config = dict(
    arch='vit',
    output_stride=8,
    bias='all',
    parallel_block=False,
    moe='top_k',
    kv_group_size=2,
    moe_every=1,
    shared_expert=False,
    patch_size=[8, 8],
    residual_init='scaled_by_depth',
    shampoo_beta=0.95,
    max_grad_norm=0.5,
    weight_decay=0.1,
    adamw_weight_decay_other_params=0.01,
)
Rows from block 4 of a small segmentation model, named by matrix and row number. Rows with one number within an expert belong to one neuron, the router's apart. Each number is 128 + 24 x the weight over its row's rms, rounded and kept within 0 to 255. All counts start at 0. Numbers have three digits each.
Before each expert's rows are labels from the 100 images, of 14976, where the router gives the expert most weight on average: "top examples" is what is common among them. Only what is clearly more common there than usual is listed. The data: Sentinel-2 satellite tiles (TerraMesh).
# router: router (model.blocks.4.mlp.router.weight, 32x128, trained with AdamW), inputs 0-63
# up: expert up (model.blocks.4.mlp.up, 32x64x128), inputs 0-63
# down: expert down (model.blocks.4.mlp.down, 32x128x64, transposed), outputs 0-63

# expert 9
top examples: snow or ice; main land cover: snow or ice
router.9:141156111152156113088131119128084173116129144135111143129118121085126138160080163130183111133133153115107097138128131081178134113155119099133143108151089085146121163136094167135148156136123112
up.0:106118121133184149150139141123133121151090155177147128132143114132096160162104135143142152127127088093111082134130125161160136165139149150127083110126099097172202107112135171144115126128171085
down.0:150102141147098092091151126119134129073119162128155145108167113123124124150174147171129090126158153108139125136142132104122156136112114154128129137111133126104065160142142118123104094113125091
up.1:139095156142119145127145146134157106141129120112112096117113122141101152164112104167144154168115084130133091077146186115140119131102132107103088091126103080077105109118129129121133125110097073
down.1:113146111148123123145142093110159123131083116144124144082165151093126120127156129138095125109141101124111125108110108134087160115180106108143107098093133102188104117149133119127110169132156164
up.2:177112120101127115122103104150111119100147118107130134121172120105152127167119141140172145092115099143117115161110140126144099136126120121091094124122111187128084175115144092139150137115093128
down.2:148152101145109119082139133114134113114128169111092114140057131086129150130187095111076141130129147102142137132150138114098139143127086099153149129188124125121124098117140129118099113123120107
up.3:119135136128082122117133146110103132129126092131144133168153147136155123082101130135157128130129155165117186142173136085180115115106136131132119160109186151136108154127111085125110103141161116
down.3:145083132120154139126123126139144114136115124092117094162123169090118122101141137106119180136150160149155109128124148166132159133182116104120101077124150154145127090120121127117133131085111134
up.4:140091118140163117081171113103162175107161098112134130120115095160122076116140093140134164109106127120122084140142110077109162145108128132087122070187093145102146130122145146168144113115119116
down.4:154182083115102122175137115088164135131099116137140113169154092181119152134158101105149091097182127126128101097115111131150151154137120146109119114129158157139071126141157135163120117141125138
up.5:107118132147113076111133113103144084093147125123099125118135103138126113144157119131131124113135116145087134153134163087114150190098131113080111148141105143098123174136189123138151152140129159
down.5:123111119132161131099108148108081153120156140097156142128082142115100087118161089167111131138175121115160148106110102144122140115143110163126138121122161122127114102076127137138114112112116103
up.6:152146136074123111082132125124132110100085136144084150154187115137143119118164124075135121097142095108157085125104140103125123115129111154175102143118124148181135126101161158104095122141144164
down.6:120108150159151151101116125151143135132183081122181113112094129174112102111103086106112139130100088138093142178135097112137101086098129127133086125155098152107145138122108129122153121139114130
up.7:102094150160121118104112136170106116137122160137137129124133123107134169133164095115124109133118122162135103139150112153126135134105123150110186109145166092149107088152121129121168154120120106
down.7:149113121101124139158156146164131097112148134124109121123163097121167158113160145154150126148133147113136125118137139100125130117153181134105123180149160132078080105118128147124136072139137154
up.8:137152162132118109122138124149161126127144081126112129138129156078145095173128129111147102152132138115105122116120140157123118119148100141139137118142062128111132165135128130113117125127138142
down.8:102145115093132149106136104153114181133133068142138092146112150122120096123117137093126093145099124122126141157138114113118087109132132120161102146120108149132123136101134151130165133167166138
up.9:133158078138138123080114171111147105150109140125164128148185107131126090106112134122130129091065128122110121144165118121117111116107130151163116118115146136132118153112134178152118142171158146
down.9:161144159156124133123155117094152138136112091130166133151113115145136124171137152137131140135157145106098156173092140136126183127140122137109165152137142150100132112144136122125107155096156139
up.10:165125146134099115163091116099138131111137134157148134099115144094118099135057141076162076154139149144078148122131128157153115154140075155067107135137186130134113103137153088125140145136116095
down.10:146172141123103109161138130114117142162123076132088138107134094146103148081148093128156135147164120149160133097113094143166109123115143169113147115102102146168149127156094117187102112153115192
up.11:145136121133127157087110095168106115129127141129135144119121104131123115145084105119136099146126102083147085098142064122116138121121109136198133142144099103101095137153166139120145122066175097
down.11:107175171111099114097118124101153124198155090146158123118135142117111131156113087103128085123153109148137112121145122145102110139145149134136153119114121121131123143122122135122128127214135093
up.12:154105129124113113129085105099144085151167139150145164160172138121141125153086149178132111157119104098144138165109186098145140114090144128143093123090185127143092155163135135111117114132153127
down.12:123111116114146112117128154146129106134141156127122101149094156118113154124147110117080159106152158096146152130132117093100143129179102144128081153099119110093158145105118119114122165110131176
up.13:126159074098149136115094124150098128117088143140091125127136101104155161105101128090196129081114135135129070112129150137138109164162083116136146172168108133149122123149111174145154102139121129
down.13:144157132160153120148163076104126133174126089124130174094115105153142133118136115122074095125142096127067127158117161123160137098135123107125154121170113142075144111092150107138113158138145126
up.14:134125110124090149123145159120109084129162177099146174140160109159159144100167129131145118162129086133171174153151131131117113107111121158142125075122134113066143161119153153084152113145111150
down.14:125144130114151145149110128154145142150129151164137082146116146134132105148160156158154153133129110135116124153099158118141142121113128092091146153163138127099132109156162123084114133137147125
up.15:103130130166118121115126103185161114102101113118100099139122119111122136136125159130161136121125131130131135114127121136117118138142134101180128165164099118164141160153140164154131115132137122
down.15:131182111147158121122160131101097213145105125136162125092105082112140127141109142095139085089109158107110136103140147101129136130128131119121138111141134161119155133102147151111113085140174160
up.16:113144102145151146074141142149090130136129127143127114150105092098141152157163157103141106160125120104138138103118126136106111137123109118151174133133112160140134146193122164140110118156177111
down.16:119141149177128124146123130130148184121090115099125141123127125115125107154113156111124099115075150110118144141134168155147131129112127124111147170117143110128142109142133148112171117122128136
up.17:154119164127150100111133112159135136114125117119103156159158088095120162168154183125150127137115124094152151151108097177136108156153181152115120104150115138133120169152132137157148115121144124
down.17:088144143114112143122163130111129145154134169113164099088129179143107146149089117104127141121097110121132162118123155117156109154131098121175167130166147128163158097152129103141152147110136123
up.18:133121138116176143136122092212103150122147162134133136111178127130174138106159130141173129130110119117104107137148158122123113147135117099122174141148094129092079156135110098141113158106139136
down.18:149118108133097123123134117087135116076151144160124116159078125169117141118184137143093139125149124136108070112150148123152116128063119124113119126169186123147169136164151108118093125128142167
up.19:143136116106129116162120111063127124119087139155123117123137116110122149123102133111124101115125209157128139180158122116119100117114089152154096108161103119143126138162129167123155114135149078
down.19:136147103130111129101132153124127135143177155156112132157147081126129107097168148143154138128120126112118126146124164114155137112127107153079166125130132142152165119113140128128094147159158129
up.20:150129152130137125118145101112126146114139171155141138172136160111108076107111162084159129148157126160146180124139099142138107119077131160196118145103130141129117108138127117146133105142160178
down.20:063138180095111156105099133100155148137113099111119096124108125165159081103149189164124121115154166115114148167127116130119197151113130129126093101128115134130156135102140140159133134101086141
up.21:132131113119125158129163126133095158159160149119146135111121128157127090135123133129096130144136119140132108113109098148132162074144166136128147144133125121076147131161101145127129119104156125
down.21:143153118178121140136135134140159124132160098141146115133155095101148151176107164129172149126120113120140157120172133099147113135118110118109127105175146100132137163158151123089116123144117142
up.22:099136141150149116159103116105118083135109149152100119135121125068081154100116132120124142136139158128106083118137098115143116097143108105143152138174064110139126053157096138122128152111093136
down.22:116137151115122121155091118119112149123138109129141162138178136137169131113144113100090083130073117116150170119130137105115146113136134126144151138157103121114179145110092135153099115137149110

# expert 8
top examples: main land cover: rangeland
router.8:144169142096100110135144115102180089119104154144124138087137132099168153141087103113146133145139115141097102129141165127152156121142134170116086099097174152142114163149143153119143085101123160
up.0:130138145132137110136112081104171113110094141114133108111125148098107092135108189134130115138144128131139064167131117136121146128108111109133094131089150149132130141103134096119136116145101134
down.0:136098105106138137084100138129064148123133148102125118118134119159130133119128132099089170122117160159155199145127131152144081129128130143110160139150075095087173143104146125164102130176160141
up.1:115120146085124122133206107134126123156123133155108150121089103162125121135160112138148148109090129134165145134128150124129128123112136178142113107139105165148127182121128141085128175149121151
down.1:109131089134148115098149124153150147104103137151127133138164128123147122123075131179085136159134161130110097127102143133142145124136139092144123094086137096140121134136103107147163123148139103
up.2:131098106125111142104112129141131150134093135143161140099172143182122113114110159147091147158133086152095164096135194156112132127126129124130126154129109100152129165129118117173131098123150144
down.2:167169130127169114153161131092143139125109099141108174135102153124109090102098121096099145119139141120112161096167151097177155153083132125140117127109143165105110164142109107107099156138133121
up.3:143125143122104138150146163150135152157142131150123112138147137136134156133138102127133133120127091120137083151127126085146128165129146067136186075096096119164093141099146129131133161154097079
down.3:152150112147159086148125134150141117156134133126119160126132123151122116129127111164121100114140129080071121169111178140139079084135109180119136118173157139136108112158135150168151119116176125
up.4:153139113137132153126170194141123181122149154166129105134107130160124122142145157127153137150116118106111135099091117164143100110120091150104116112107112149148126102194092116168152186131108133
down.4:146128105077131125167067104107143105130124114123119145158152112114165064115140126132080092115145163112145107114075096138148167109141154155114094135166121148166152118080144144128149153111137143
up.5:120129133094120160160159177105169132180106086133136105146108130146118173101141172132135162110136137095168152083130141108113150140144094152121095122154129135166086104147104119124126123133055124
down.5:116164091094141133133136096151130167108139142123093169115087142148086119118162146101168081142137119139099127107135063166085125112116139123157126162097121127114134122080143107108126128135145202
up.6:114148119142163101138162146141175158133132158129159068114149112132134116088123107117153181116131110093160106098143108127121127181114151121096152097151091121134063144142120135146171168119108115
down.6:115136108116124168123131157139176140088111092118128175132139149144134157137172131142129101110109158110101093118104128118136153057102133094154151129079087141115119142159129130145115125113090085
up.7:116121128126167111115124111150097156098071134110095168134137127118099133155078139133144096183160139137121157128148097134086135156135095152140112117143138136116163150168124112138145121099095146
down.7:094118128159081133131116139127138151123185082126149103138127103171099153150187143082092123170126121127126124094139126139154129139101109147148144119146125164129191128081111123096108146166137146
up.8:110196105096141118072160114118184155104136109127112156146120150132187115142110138106113087123115091149162128164135102169164132126103156111130122104126142163123137135155130123136137163153142121
down.8:126113135109125133182131121107083155133128113127094097145109091119133110131120188147088133122169152114108115147133119133082140167118129127113151139156155125096153150136062130159089121115140136
up.9:120146167165156122155147098120135138154133090129093119158154167099119121145119132115183155109143129140149080114141125133149104131159090118110149098140174114122164154112124100127132121162108157
down.9:082168094125119099109124122160125119131150119112119101146120143136083104137139121141097132100116110126117081120154143123103143098114123119151175129124095139136119164159110097114131116126079140
up.10:153102185121141085128120159175122139133118119134110145152101079130090120146147156122104156081129123119140100133118174091155146129128114129108168140122112129133123124163101156131158096077169170
down.10:135146106099130144134120125096129111114092126175143135090129142142094127142155133133102096131148107112132136103166117159104133133155115112147115110113076140158105100097161107151158109139155144
up.11:149123148140113146173107106100182115077154055153127175165127165131123165113110141136116151153182140160137147147168094113142145122090150148126109153150084069119132113134120090110139116105128160
down.11:104054099112143144136087118128103137139131084140105110146091142140121086129153124119095153121116108170151155106102154149150106137117133139158128176136104106157115093165142098124104135074109170
up.12:111132136154138091125134100108151161162109125119117126107100145116095082130098134117113146126136102152115114099146103158141113123119145129109080089131169168144167115136105151167124117092113144
down.12:114130097144117135116147106121115124139145129109179205210125111125145167116124126105092104152078201125115141145150159126107099115126140127128162132154122126137166105127145149134142116166144102
up.13:114119104122095108156129138131141131104076147138113093140108106119121127122125112130071174152105128130135087182097124121115113116137127139120142126144155096090170105128108137122105143127169102
down.13:144161150148116133145089153153091100180140131140131138145092077121117108132096104126096088142180127133116172103119117150119169119120140188156132131123159160078097130130138151136108117156089109
up.14:135102168171097131204125143108106119129083108130107142171143096117144100126139133163130137139167132135114122110125140127125105179132108138109095126149104127084138166156120129112112125125170156
down.14:112128124111120137068126106151100099190126098131119157122118157155105137163142113127146123155119089143174129143109155144120095100132138104106140105127115143164124137132125139129108124115139091
up.15:101131159156100128128125125143143164161120118119154123136133083095138131127129152137090098160134115112106137099134185062114113105126116130086065075138095115126123135126144121136103153135110136
down.15:154137164095143143126132158176133110112121090146156144104124190133114120121081146143136163104123123125072095121142116145127132120161081122124101128130122177142102098115123120102147127142133108
up.16:122110142097139145159121152146145120128114154128147100118148136157107101103138173133145105138114116095100153086113154110114178169122134168144134165123120146161127127138120143130109112132143163
down.16:149125171115122146166137144110121110112095127144158164144120151089075125112115104111125120154132139115161154118120136146118138154141169074127127113115087100108141101127146117079129129163118126
up.17:137097149131165117123142114164153140154129131152133125143094151115151059151116099132130062107126164122120116104113116122140098120077121150134133113132121145104125150167089123127122111155131059
down.17:153136122111123110119166148097150113165136150134123123162126081090109104106137147144124132151125111131141190143097165121134159116130170128101126162099114116156134121114127123163083085154181109
up.18:139173106131116122115135151159083142118195161154120137101128108156155119143130128120140151130116132142086130136147127154147140156135148124139119136139135128122159084108106124145178135119148095
down.18:123116133143155118092162106119133159169137098127151095162089136093117141167118061181161131154134149141165123182136106079146133090096108133120086132123176121114120142176136172104106116114158137
up.19:141156088167098124154140149089137137134124139149107099129096147111176166160093140104144123127076136122098117167134134104126160153124123085136151154139111112125111156117130171178142134120133110
down.19:119110125147129124121156142157108110165144138125099107110131121184129086132145124131176127083169112119114068091105138126119103084124071163098119120145165123134123178173137138117129172109127132
up.20:156104109108091114147083118127168133138123131142117070139129146102124146169158174141156148137161130090126138099144106135130160143112134139139120071122097104142108117136153142157164149166169071
down.20:109120137125096087142121117155113122169127153114101137116170166153122080123126118093152146154134089092178140178098134115132101135144132144133141141120147136125133126124121096155139138135132176
up.21:132122119118112129124120162122058095165122101152131217091152091146113130127143138117122118116118136127176136113134142082102162182112122142128134140160102141106115129149115159142138137123093125
down.21:145114118132178108097117115109079159180125144119148167168144124124071120143129149148135134130145118139100106143111102134114096078125112138125104143115147114102142156077108183118124122093132151
up.22:114148081090158164101162103116134117089077143132159137110077152125137111182136147136096129137146104119106177179149130117144139156151159162126126106150093120134157157155150117062152136145116160
down.22:113085158154128134151132137123094171132094149145107138133137137164106126124209185150089142146132137146135117131152144135108159137140106094127104117131125161181133131136106132144119150113126102

# expert 6
top examples: main land cover: rangeland
router.6:130137145129089117126102122148134096078110110130103145100156132148154078118177127100156141121159135113090150096146124177130083112114125156108135168112109157088147090102164093142166145119135158
up.0:114114167117181119132155129116149138096131122123172171131132135136119100095133069117125094110120146156137113148128144110171077163096096128107169112183107108119143117105137185135150107081142123
down.0:132106101091166117093118089125078103130157177099071129131138135171129127105129141157160119093094113102128172121143118157117122114109157111172144118130060170125155138116135093133079116113111146
up.1:107158129148127165126100088101120101146109106132144154152138168127113099137116126119151122100100110148154107143098096140120107117135125125143167140159168144147129079076132113137140157183155113
down.1:130145189133139104129143153124106140157091115172138157108128103116122111075101098130079144137133150129071121146135135141143122152146093142096127087145140170136145141110140145113124113174127135
up.2:150104113132131146123146159145126117173093124135116191147159111120162152100166112130123120102126122110121105184104114157109125099123071120133136163103125109094103155137079116117116140146100128
down.2:135145088103151115156113110103110105152099131124111120080114126096133110069147118131101161077116084123140101140136154099090172136128108145106150128131098118203125118108135142090139151159154124
up.3:151138114107155093127117155130166168133119135136150102105111118141134094109116167160119148107122124111112139104120131090079105110158102091120109124119122156129124126156118125138173141091132138
down.3:120143139126124189129156108123127114125154151115123154163139078156106159172133106129152115107085118128122102120112167115148161112112153164147148122119118133116113092131132145130100115158131157
up.4:108108147089118164136120141116135175124140130134172139139136140143097114130103120093119116133086114107122145115135157141107113155095098094147162173104115090112127108172138140125113126183149108
down.4:143151149129143126129117124126106147136133164108119118101092116099118151083143124130096119130147087111108170172118123146106145129166141153119101075150086122117123123150159147140134069092169153
up.5:118129098115127083119096162107139154120123109144130106126079130128106129128089129131122175111139157112107124075149163138108117160160127116083116162130140146111133118165117141111131120169118111
down.5:165106125146105148067178127102147137092102109118113120090090127105131147141145096125124118169123136101107099199149131109142119111124143137094177140149142121119123104121150157136150122128128128
up.6:143158108136121138125134165139110159136150140138141094154124116150099144145104136108146122160107098112192089140114128149121139168134088107132153095152124119171168110128146154120074152170120085
down.6:136149158143155135121140094085123129173137133095115104127090133079126137118132117114180119149111079119115170134067114080114119133101090154155179136118193136114141135059150137121143106113093139
up.7:110129137135124125136107145097132153136133120145120121125126081130155181115109094106177147096114118165108183157125123149088134146111156097143136130114110088112121123109124146154123159116173154
down.7:102124092127168149111128140108159147131119123131155097180184146111117109139101161140129153118103119125114147130102165133101146166148138146110148132130071131160102143156111168098131127134151103
up.8:080152157108148167155083100108150107152143179139120147106129130170161106127149123143102141132128119135118130112116132119135093132136123111148129157119166139157118120112133095102134099150159166
down.8:105079142102080122115106125131104172075138121107133127153130123103159111145138169149099135115152124120130063170133114153160119103127142129123117094132126138132141137112153148120112118084131132
up.9:129101114100138144131151120104104131138154146101084155144139148136113117101089134129116187136121148146139059129133117175157145132126119141119164153155140141117087103168139128153118133109099143
down.9:144137163154100122160135144091155062155110156147067118101147103130117132108144134150134119124135153110152142130128197119110142124169123142135146172163108124162146134095110112162130119141104147
up.10:091150117127113117134130117105161104101058111180116138157089137107094129112150139131141125109120143118148113094115101162150113133149119163150166145105126102101155174127122099146130095139160134
down.10:149107159114122123142089128157142109185129148165155153155156151116121162121109144153122160172125132090098093158111091128142106136133110106169115112097137091117155084135131095126118159084117117
up.11:101140122163135151137160104148138127149159145127157150105127154114134123126145120119094147138131125093136144094141114113109097119125157116137152151117157079146107150094151138132148119158152135
down.11:165127090111133132125131104161156101116129103133136133137143119135115114117159121151134102127110150135109122167098145113097130171125110096136112163126093131160133120083102134121095115201169139
up.12:182107090148111088125121147152128118129134092171126143140141138074109147116082144123145073105105176125129128101093084136103113141111093116144101170122131113126100144125109118152113137118122120
down.12:124136079108128117110112161102110124163113145103150125095137109130122155129133108171099160130138157127139133113097115119100155173135098141159149116146126074101109110150130140144167096116154099
up.13:157151144130114151155158112113107152143164148142106117106073165098112142135086134098077098126136121111155118144127062143139143178122113065120113092169100111142147128122119139138089143151129092
down.13:105090133100102127136142096103124114131099168131074082153095115129115116107119140136110133132087144154124142095115151124128091095119167102118173131154166135170095161159122093134113170116124150
up.14:159119139110102121123105130131133167082199120112123140145120120122164097096159165146146151118135089122127141150107139124151182114137124148139094172114124155119145134130129118108144131108142159
down.14:115118179119112119121131173112199117116127132151094131100163129159088156147075138129134135172106112129139089122142130141109147091117124125155105127111158128145099144114111101109108147085110122
up.15:139127104111095101131142110144138113101118158146125125131129133156126121134183154151126119136130151108110180077116151122140086118166150085099078086128127133172183135127129100129154135103160137
down.15:101104116106125126143156049166140154147122153135132084111112141154131103158156115132131155121135143149145125129128084130134107151077148138139085164102144103130089113098090123108129111170155124
up.16:120118118138165131102140151150097137109143137088102117123171107160124134125158121137105160187130128131096180112130120126106110154096164084122103088145143094147134140095111152159144161142144115
down.16:119132131136109122125130139105167154081116148130177101120066153132132113137096141134168144098132115125160159129086156091125167086070144128119138146131172168119123109154131144134116144123100091
up.17:108129172134116101112112128147117111126118136157133162108130096149145116186096097117144114111108150136113184112133147145096124119118107118146107128144088109090156064156112124141128105146158113
down.17:118122084151152146149139132142159140147145115069127130144112101122131139117080130115126121129142129129154154130069118112154098130100094109115117141136131134081098138142157179147124130128109105
up.18:071141122105147109099135107163090117145093117106128103093098110134164160096135116100162173124154136151116158120152092147142126124111162114115164122155122064128140055133150153122141138109128120
down.18:152071134149146144090126170116093131109150083093128128136121145074128137141147132135112113120147122117131124109108105133149112114125121175114153144141133137110159123100085161135105132130094091
up.19:118115132135120153128103156115125127090144108110174155097155146135158137090179114082125153144119085087100129138181121169089146098118140117133112125194165147114093138148149108112131153120143157
down.19:167155119174141100127095137106122123116106137128134093153095141124118208112088134123127107141094074145114103181102134087089086086110141107127124135104123119104134111103121128117092132155133134
up.20:099090170112099090112114121138112152129131116105121170117128148140123124132139073158088153125148174153115183131130133112080115126141142102140111107113133102152130096123154158158112118147142074
down.20:130080144147167123137115110147154131155153152105123119123095139128115137149121125167100133101164154123109220142118161162054131117096126129092148136164125094117100109136150139122171143134102164
up.21:108137090130164117141112165098128129142128093119127144167122111151097099142145130115120135135102114118144147118112128140132085155142114140114126117085104165164161127103133141092105111136145174
down.21:131079136114115120147148093107112111104107080104161151106146162123152126154142139167117145120139123116135075139118148131135090147130095134126099114087145179098130126125134136120131096116174125
up.22:160095159113105145110155143169143162118152103125065102113095103126120163121112156144148122092126160153111134111121132097142137167119119136164119091128135072091136135127132099125123119119130108
down.22:143125096118119123107181141104111133156143099157124113153141175173127098107102139130089126124117072093107150132122086122130147110115139165179119119158123100127110118143151150145197113099172142

# expert 19
top examples: main land cover: trees
router.19:109085131091133148089122136160167098133166172154113153103119099170151096152116105117121146111103132146107149153089111088113138133094166107128137151148162106129155137147148152134135092085108113
up.0:145151139079173093115101140142129132122158167109157127106140110142137177128073105101129104125174143124109122117160113139108125119168106099124192096151148149073105122119128115091146126103124115
down.0:117124153126077128138150133109124089151151129130123124081163170125129128119095117106118142141135128119107148095144131127110154115142152114139144108118164161126091101120114147132155129128116135
up.1:094073144115101151121142140165107148106115143136143138120112086167104143143116112129143134087135091123179140117120132137096118117140122161159145161105124117096140102094106112169130126123120132
down.1:169177134157129122152089129124053138142123142120127118118155148149125144144165147161104122114126137164147133134141160118142125108133152112124166103145112176099116053097152123110088084124115146
up.2:148120155135118129121134113164113123094113145114150139133093120130148120133150175109156151139132116110119179122085138109126084115109112077120085157098127145147142167157134112124145151104111153
down.2:111168158143129131092108127171110159095106147112121111112118092128146144119117143164158131096148181161073135107145137100136134126136168137136116103128133121145139135164128106124119154148105067
up.3:141147105149089181154122100120133108126082097154136116073091164083135132156104109152108118105117107165147129149152124128113090140105142098123097155093139071136171101153160117131130107142134098
down.3:126165080096152139128156133118114163127137123115124136141088102130150117127127113138086149100117133148127122115081181158166143140102142138152137162136134149119114158095146120164130166138149204
up.4:139095099101122128130150169154083137113176114130128126108159117150163137144100093137120136102100138139109131122159155124124121171103172138125123094156093067125154106083090132119122094143133155
down.4:123098139120125103133114140134102157183135088132143162117140162097139106130108171107114149161117135136153132152108156125102061133137110167143156124134104127105109146126108153149144137118107109
up.5:077122124142129123111093095166132106106095125129141134115137170124112161066125125058124101158142122156113156126137116148126132144117149142152151117163110145118135115157143133125173133146143167
down.5:146090141145093114144114156106106124101122162126137184131168125093153141167164153142142128119081097134115107129119151119182126131169112096142170125133086118107105126107134093103122139122103169
up.6:147117142104158087142100130171138095159129125119097140114063134160128134150156144069161178091122178116102076127106105125155112087111083131109110154121122102138129141148157098085118132112132102
down.6:160162090098172116111098122159163145157152092117112153134124138132108149112109134157067118121108117130120069083100126135098135098117143133189098127095088094089143133118144135123168108101131139
up.7:104116109108138175144127116113136148129145132148140112160156185100152106104095140117115087170133096113125131128114202125129145118154082104149136139148155132121092140166133122133098150160091150
down.7:133115090143160130090129136084131121106149127151150144125129136105108130101125158134090141130104130154105079155109117131125144119157128120137144145119102155170141142121139106119123158123143164
up.8:104165136117119129121124141121116155135124078138120173129152111092099125117120126124118136124119109123115136120134129122141126190164109120159133112138093127114159137134118090126085129146121137
down.8:117138078135130155123135153148154149163119106114123140138138154141123075144116171117085124118154163179154121108134151185142084164112140108155174150127095132068160145132101136116140110125132100
up.9:128115136077137108140111148126129141116120132088110121103133128105130112070127149134152149123095076121170132149130131126123136120165117175172118125147120128127150132130147128149125145092123128
down.9:121152090188168132112123099151122128099128145109149138155122165144120145142194134172132112103122156123132120139134121125126112130112124152168167128065147143127119133114123129131073118145144137
up.10:138126107124118163146145168118123124131135096126126087127128131148140138128208120137112118092093168164154142141140156157121155122141132143126138084156117112149167136107072115123119123139115129
down.10:162162063095161088112109141134089157142153159132131137155155113167139128120086123113102139108114149113132086117158127108110100158110108171140086077167144122092128143125107137145119141116124096
up.11:125088145157128117106066138124141080136089191115131125146183130154072148131148106121149148103113164111127169149126091093143139157110096151113159126118145151108119112102107127163131110148154197
down.11:121136156100126108133133168119108118147114127161131126128147135109096132159161123129128137155109159137129096099156107129128158096140076101127133112178111131143136112150108117107095109140077093
up.12:106149149074108106091105129090169153123120147118115131136123131136107138127138121127142119154124106106120139094107138117076103133120137100147072150126158084129136106140128108111179130122120150
down.12:085132149170138117141124146125139083130107159136133132102145118139143108130118151126114160138146165131109146123122031117145117085115139162131156123100130130151124132125125135133106106119114109
up.13:134119088133099169163104139138134140090104126137170108125114117127119151121140112133117118121128122133167134125117174126150088119101138098140155172133102103159117165130115082176134093153113135
down.13:136150136153131125138123117124127178190138081132114113105141110140136122121157108136114117124115125152151150111137190184125122161125147113121109094175112094139142125124131117117111160127109174
up.14:135104136120149131105151125159163173140147137134161083127153122133132121142119147103116117157096141122142144132141122118143099126100162187076120098168130105152121104104150178131117127160173147
down.14:135118122118118109156156122107140147118158119146158130104107133137132146146145161109160101127165133118166146115126153128112082152154111132126149122113112166101145147081164167115144081138138106
up.15:129117147095140098118147160137129153130134108122132134137045137151196101116087135123127130111123140125110146135155077093126095138083168154106156164148164164112182086113129171120115128121145138
down.15:126138136093091115106138102140116142095140106122149131137121148071112128168156139134143143174160104098117098145128135141162069169117144098123098142101131130127171158131124151117148163094128088
up.16:093144089175139137113105109086197109140145080137115147094158158152160135142106122111117116130095113119136127136135141145148149106168125128133096129152134149136142105154144153175093085130118135
down.16:129126146119160125163142143126118163122111143118110113158169116142152062133100123087130107139149159118130089158108162172136121112113087151085115113102107150131205175122151138117145110145138117
up.17:112143146128137122091168110142080148134174092179123153138153146127110150134149112099146110112146127130142134105126132167130107102132152117150139176106153131138095076173118087104093121137102141
down.17:203139072148143138163117103154104136136145109139159139120129138117168137097142168131096152147116151125121151095143125133131131155140156151176161135149112118112142146136091137129157142176152138
up.18:148123107142108091125149114104104114136109160187114070164141135119110130129174151151095158131122150100114115107105166106112108117097113105136109128104103120153162120135120138158122144165127130
down.18:135084111149110144138148146117179139115119090132137129122142122122132159156145118151115161140102102129170123120128146108169133158099143165123148132161107128132101121119165146098130169150176114
up.19:109096162088130120101117136106089119093140180104150101119145116164104108093091148137138121133178126143159115139110174103142128115120094085124105161136171160162165096139113090140115189096103124
down.19:116096144097109122142124135110105096122154130129110112127147158140128122116098094125162102145182124089100182153145137158170130103125133151177129143124161156090114106178118123104139160136074159
up.20:119134135157151097141114156102076139114105139096128140104107138100149067157127116143106149104130132096105120143127143166163137126106123138098116112121139178171152140103110146098113104100084100
down.20:138106111181088129134138137119159142136131129092107126101152111145109133064147128114138119181125153122115118133143162166118116152130149140158095134122151124112128088154116099143152122112171114
up.21:094103111149092123123149139113125131101139185130115123112114130141128127148107158136130136158151102126143131106112122107109091125152138105085133111096163119158076104123118129096140179157125150
down.21:152079222135070121133113136154122105117147130135125103132124131113114172108141124113103135116145124169119133148103130174148118110146106148142145154124168133146097121143147137108134115141174122
up.22:118116129107167104122167151170161132145131149113155147123109142130111165125101133097103097149167158162122099053155122130099105146140134127127123095134145121159156123097113134065096109142128138
down.22:097197150137086134150090155080165142140100148129122170144154143116121157115138176125128132149114122121097111137133142094123107101138153113110119104107133124134112107124110124155115114126158139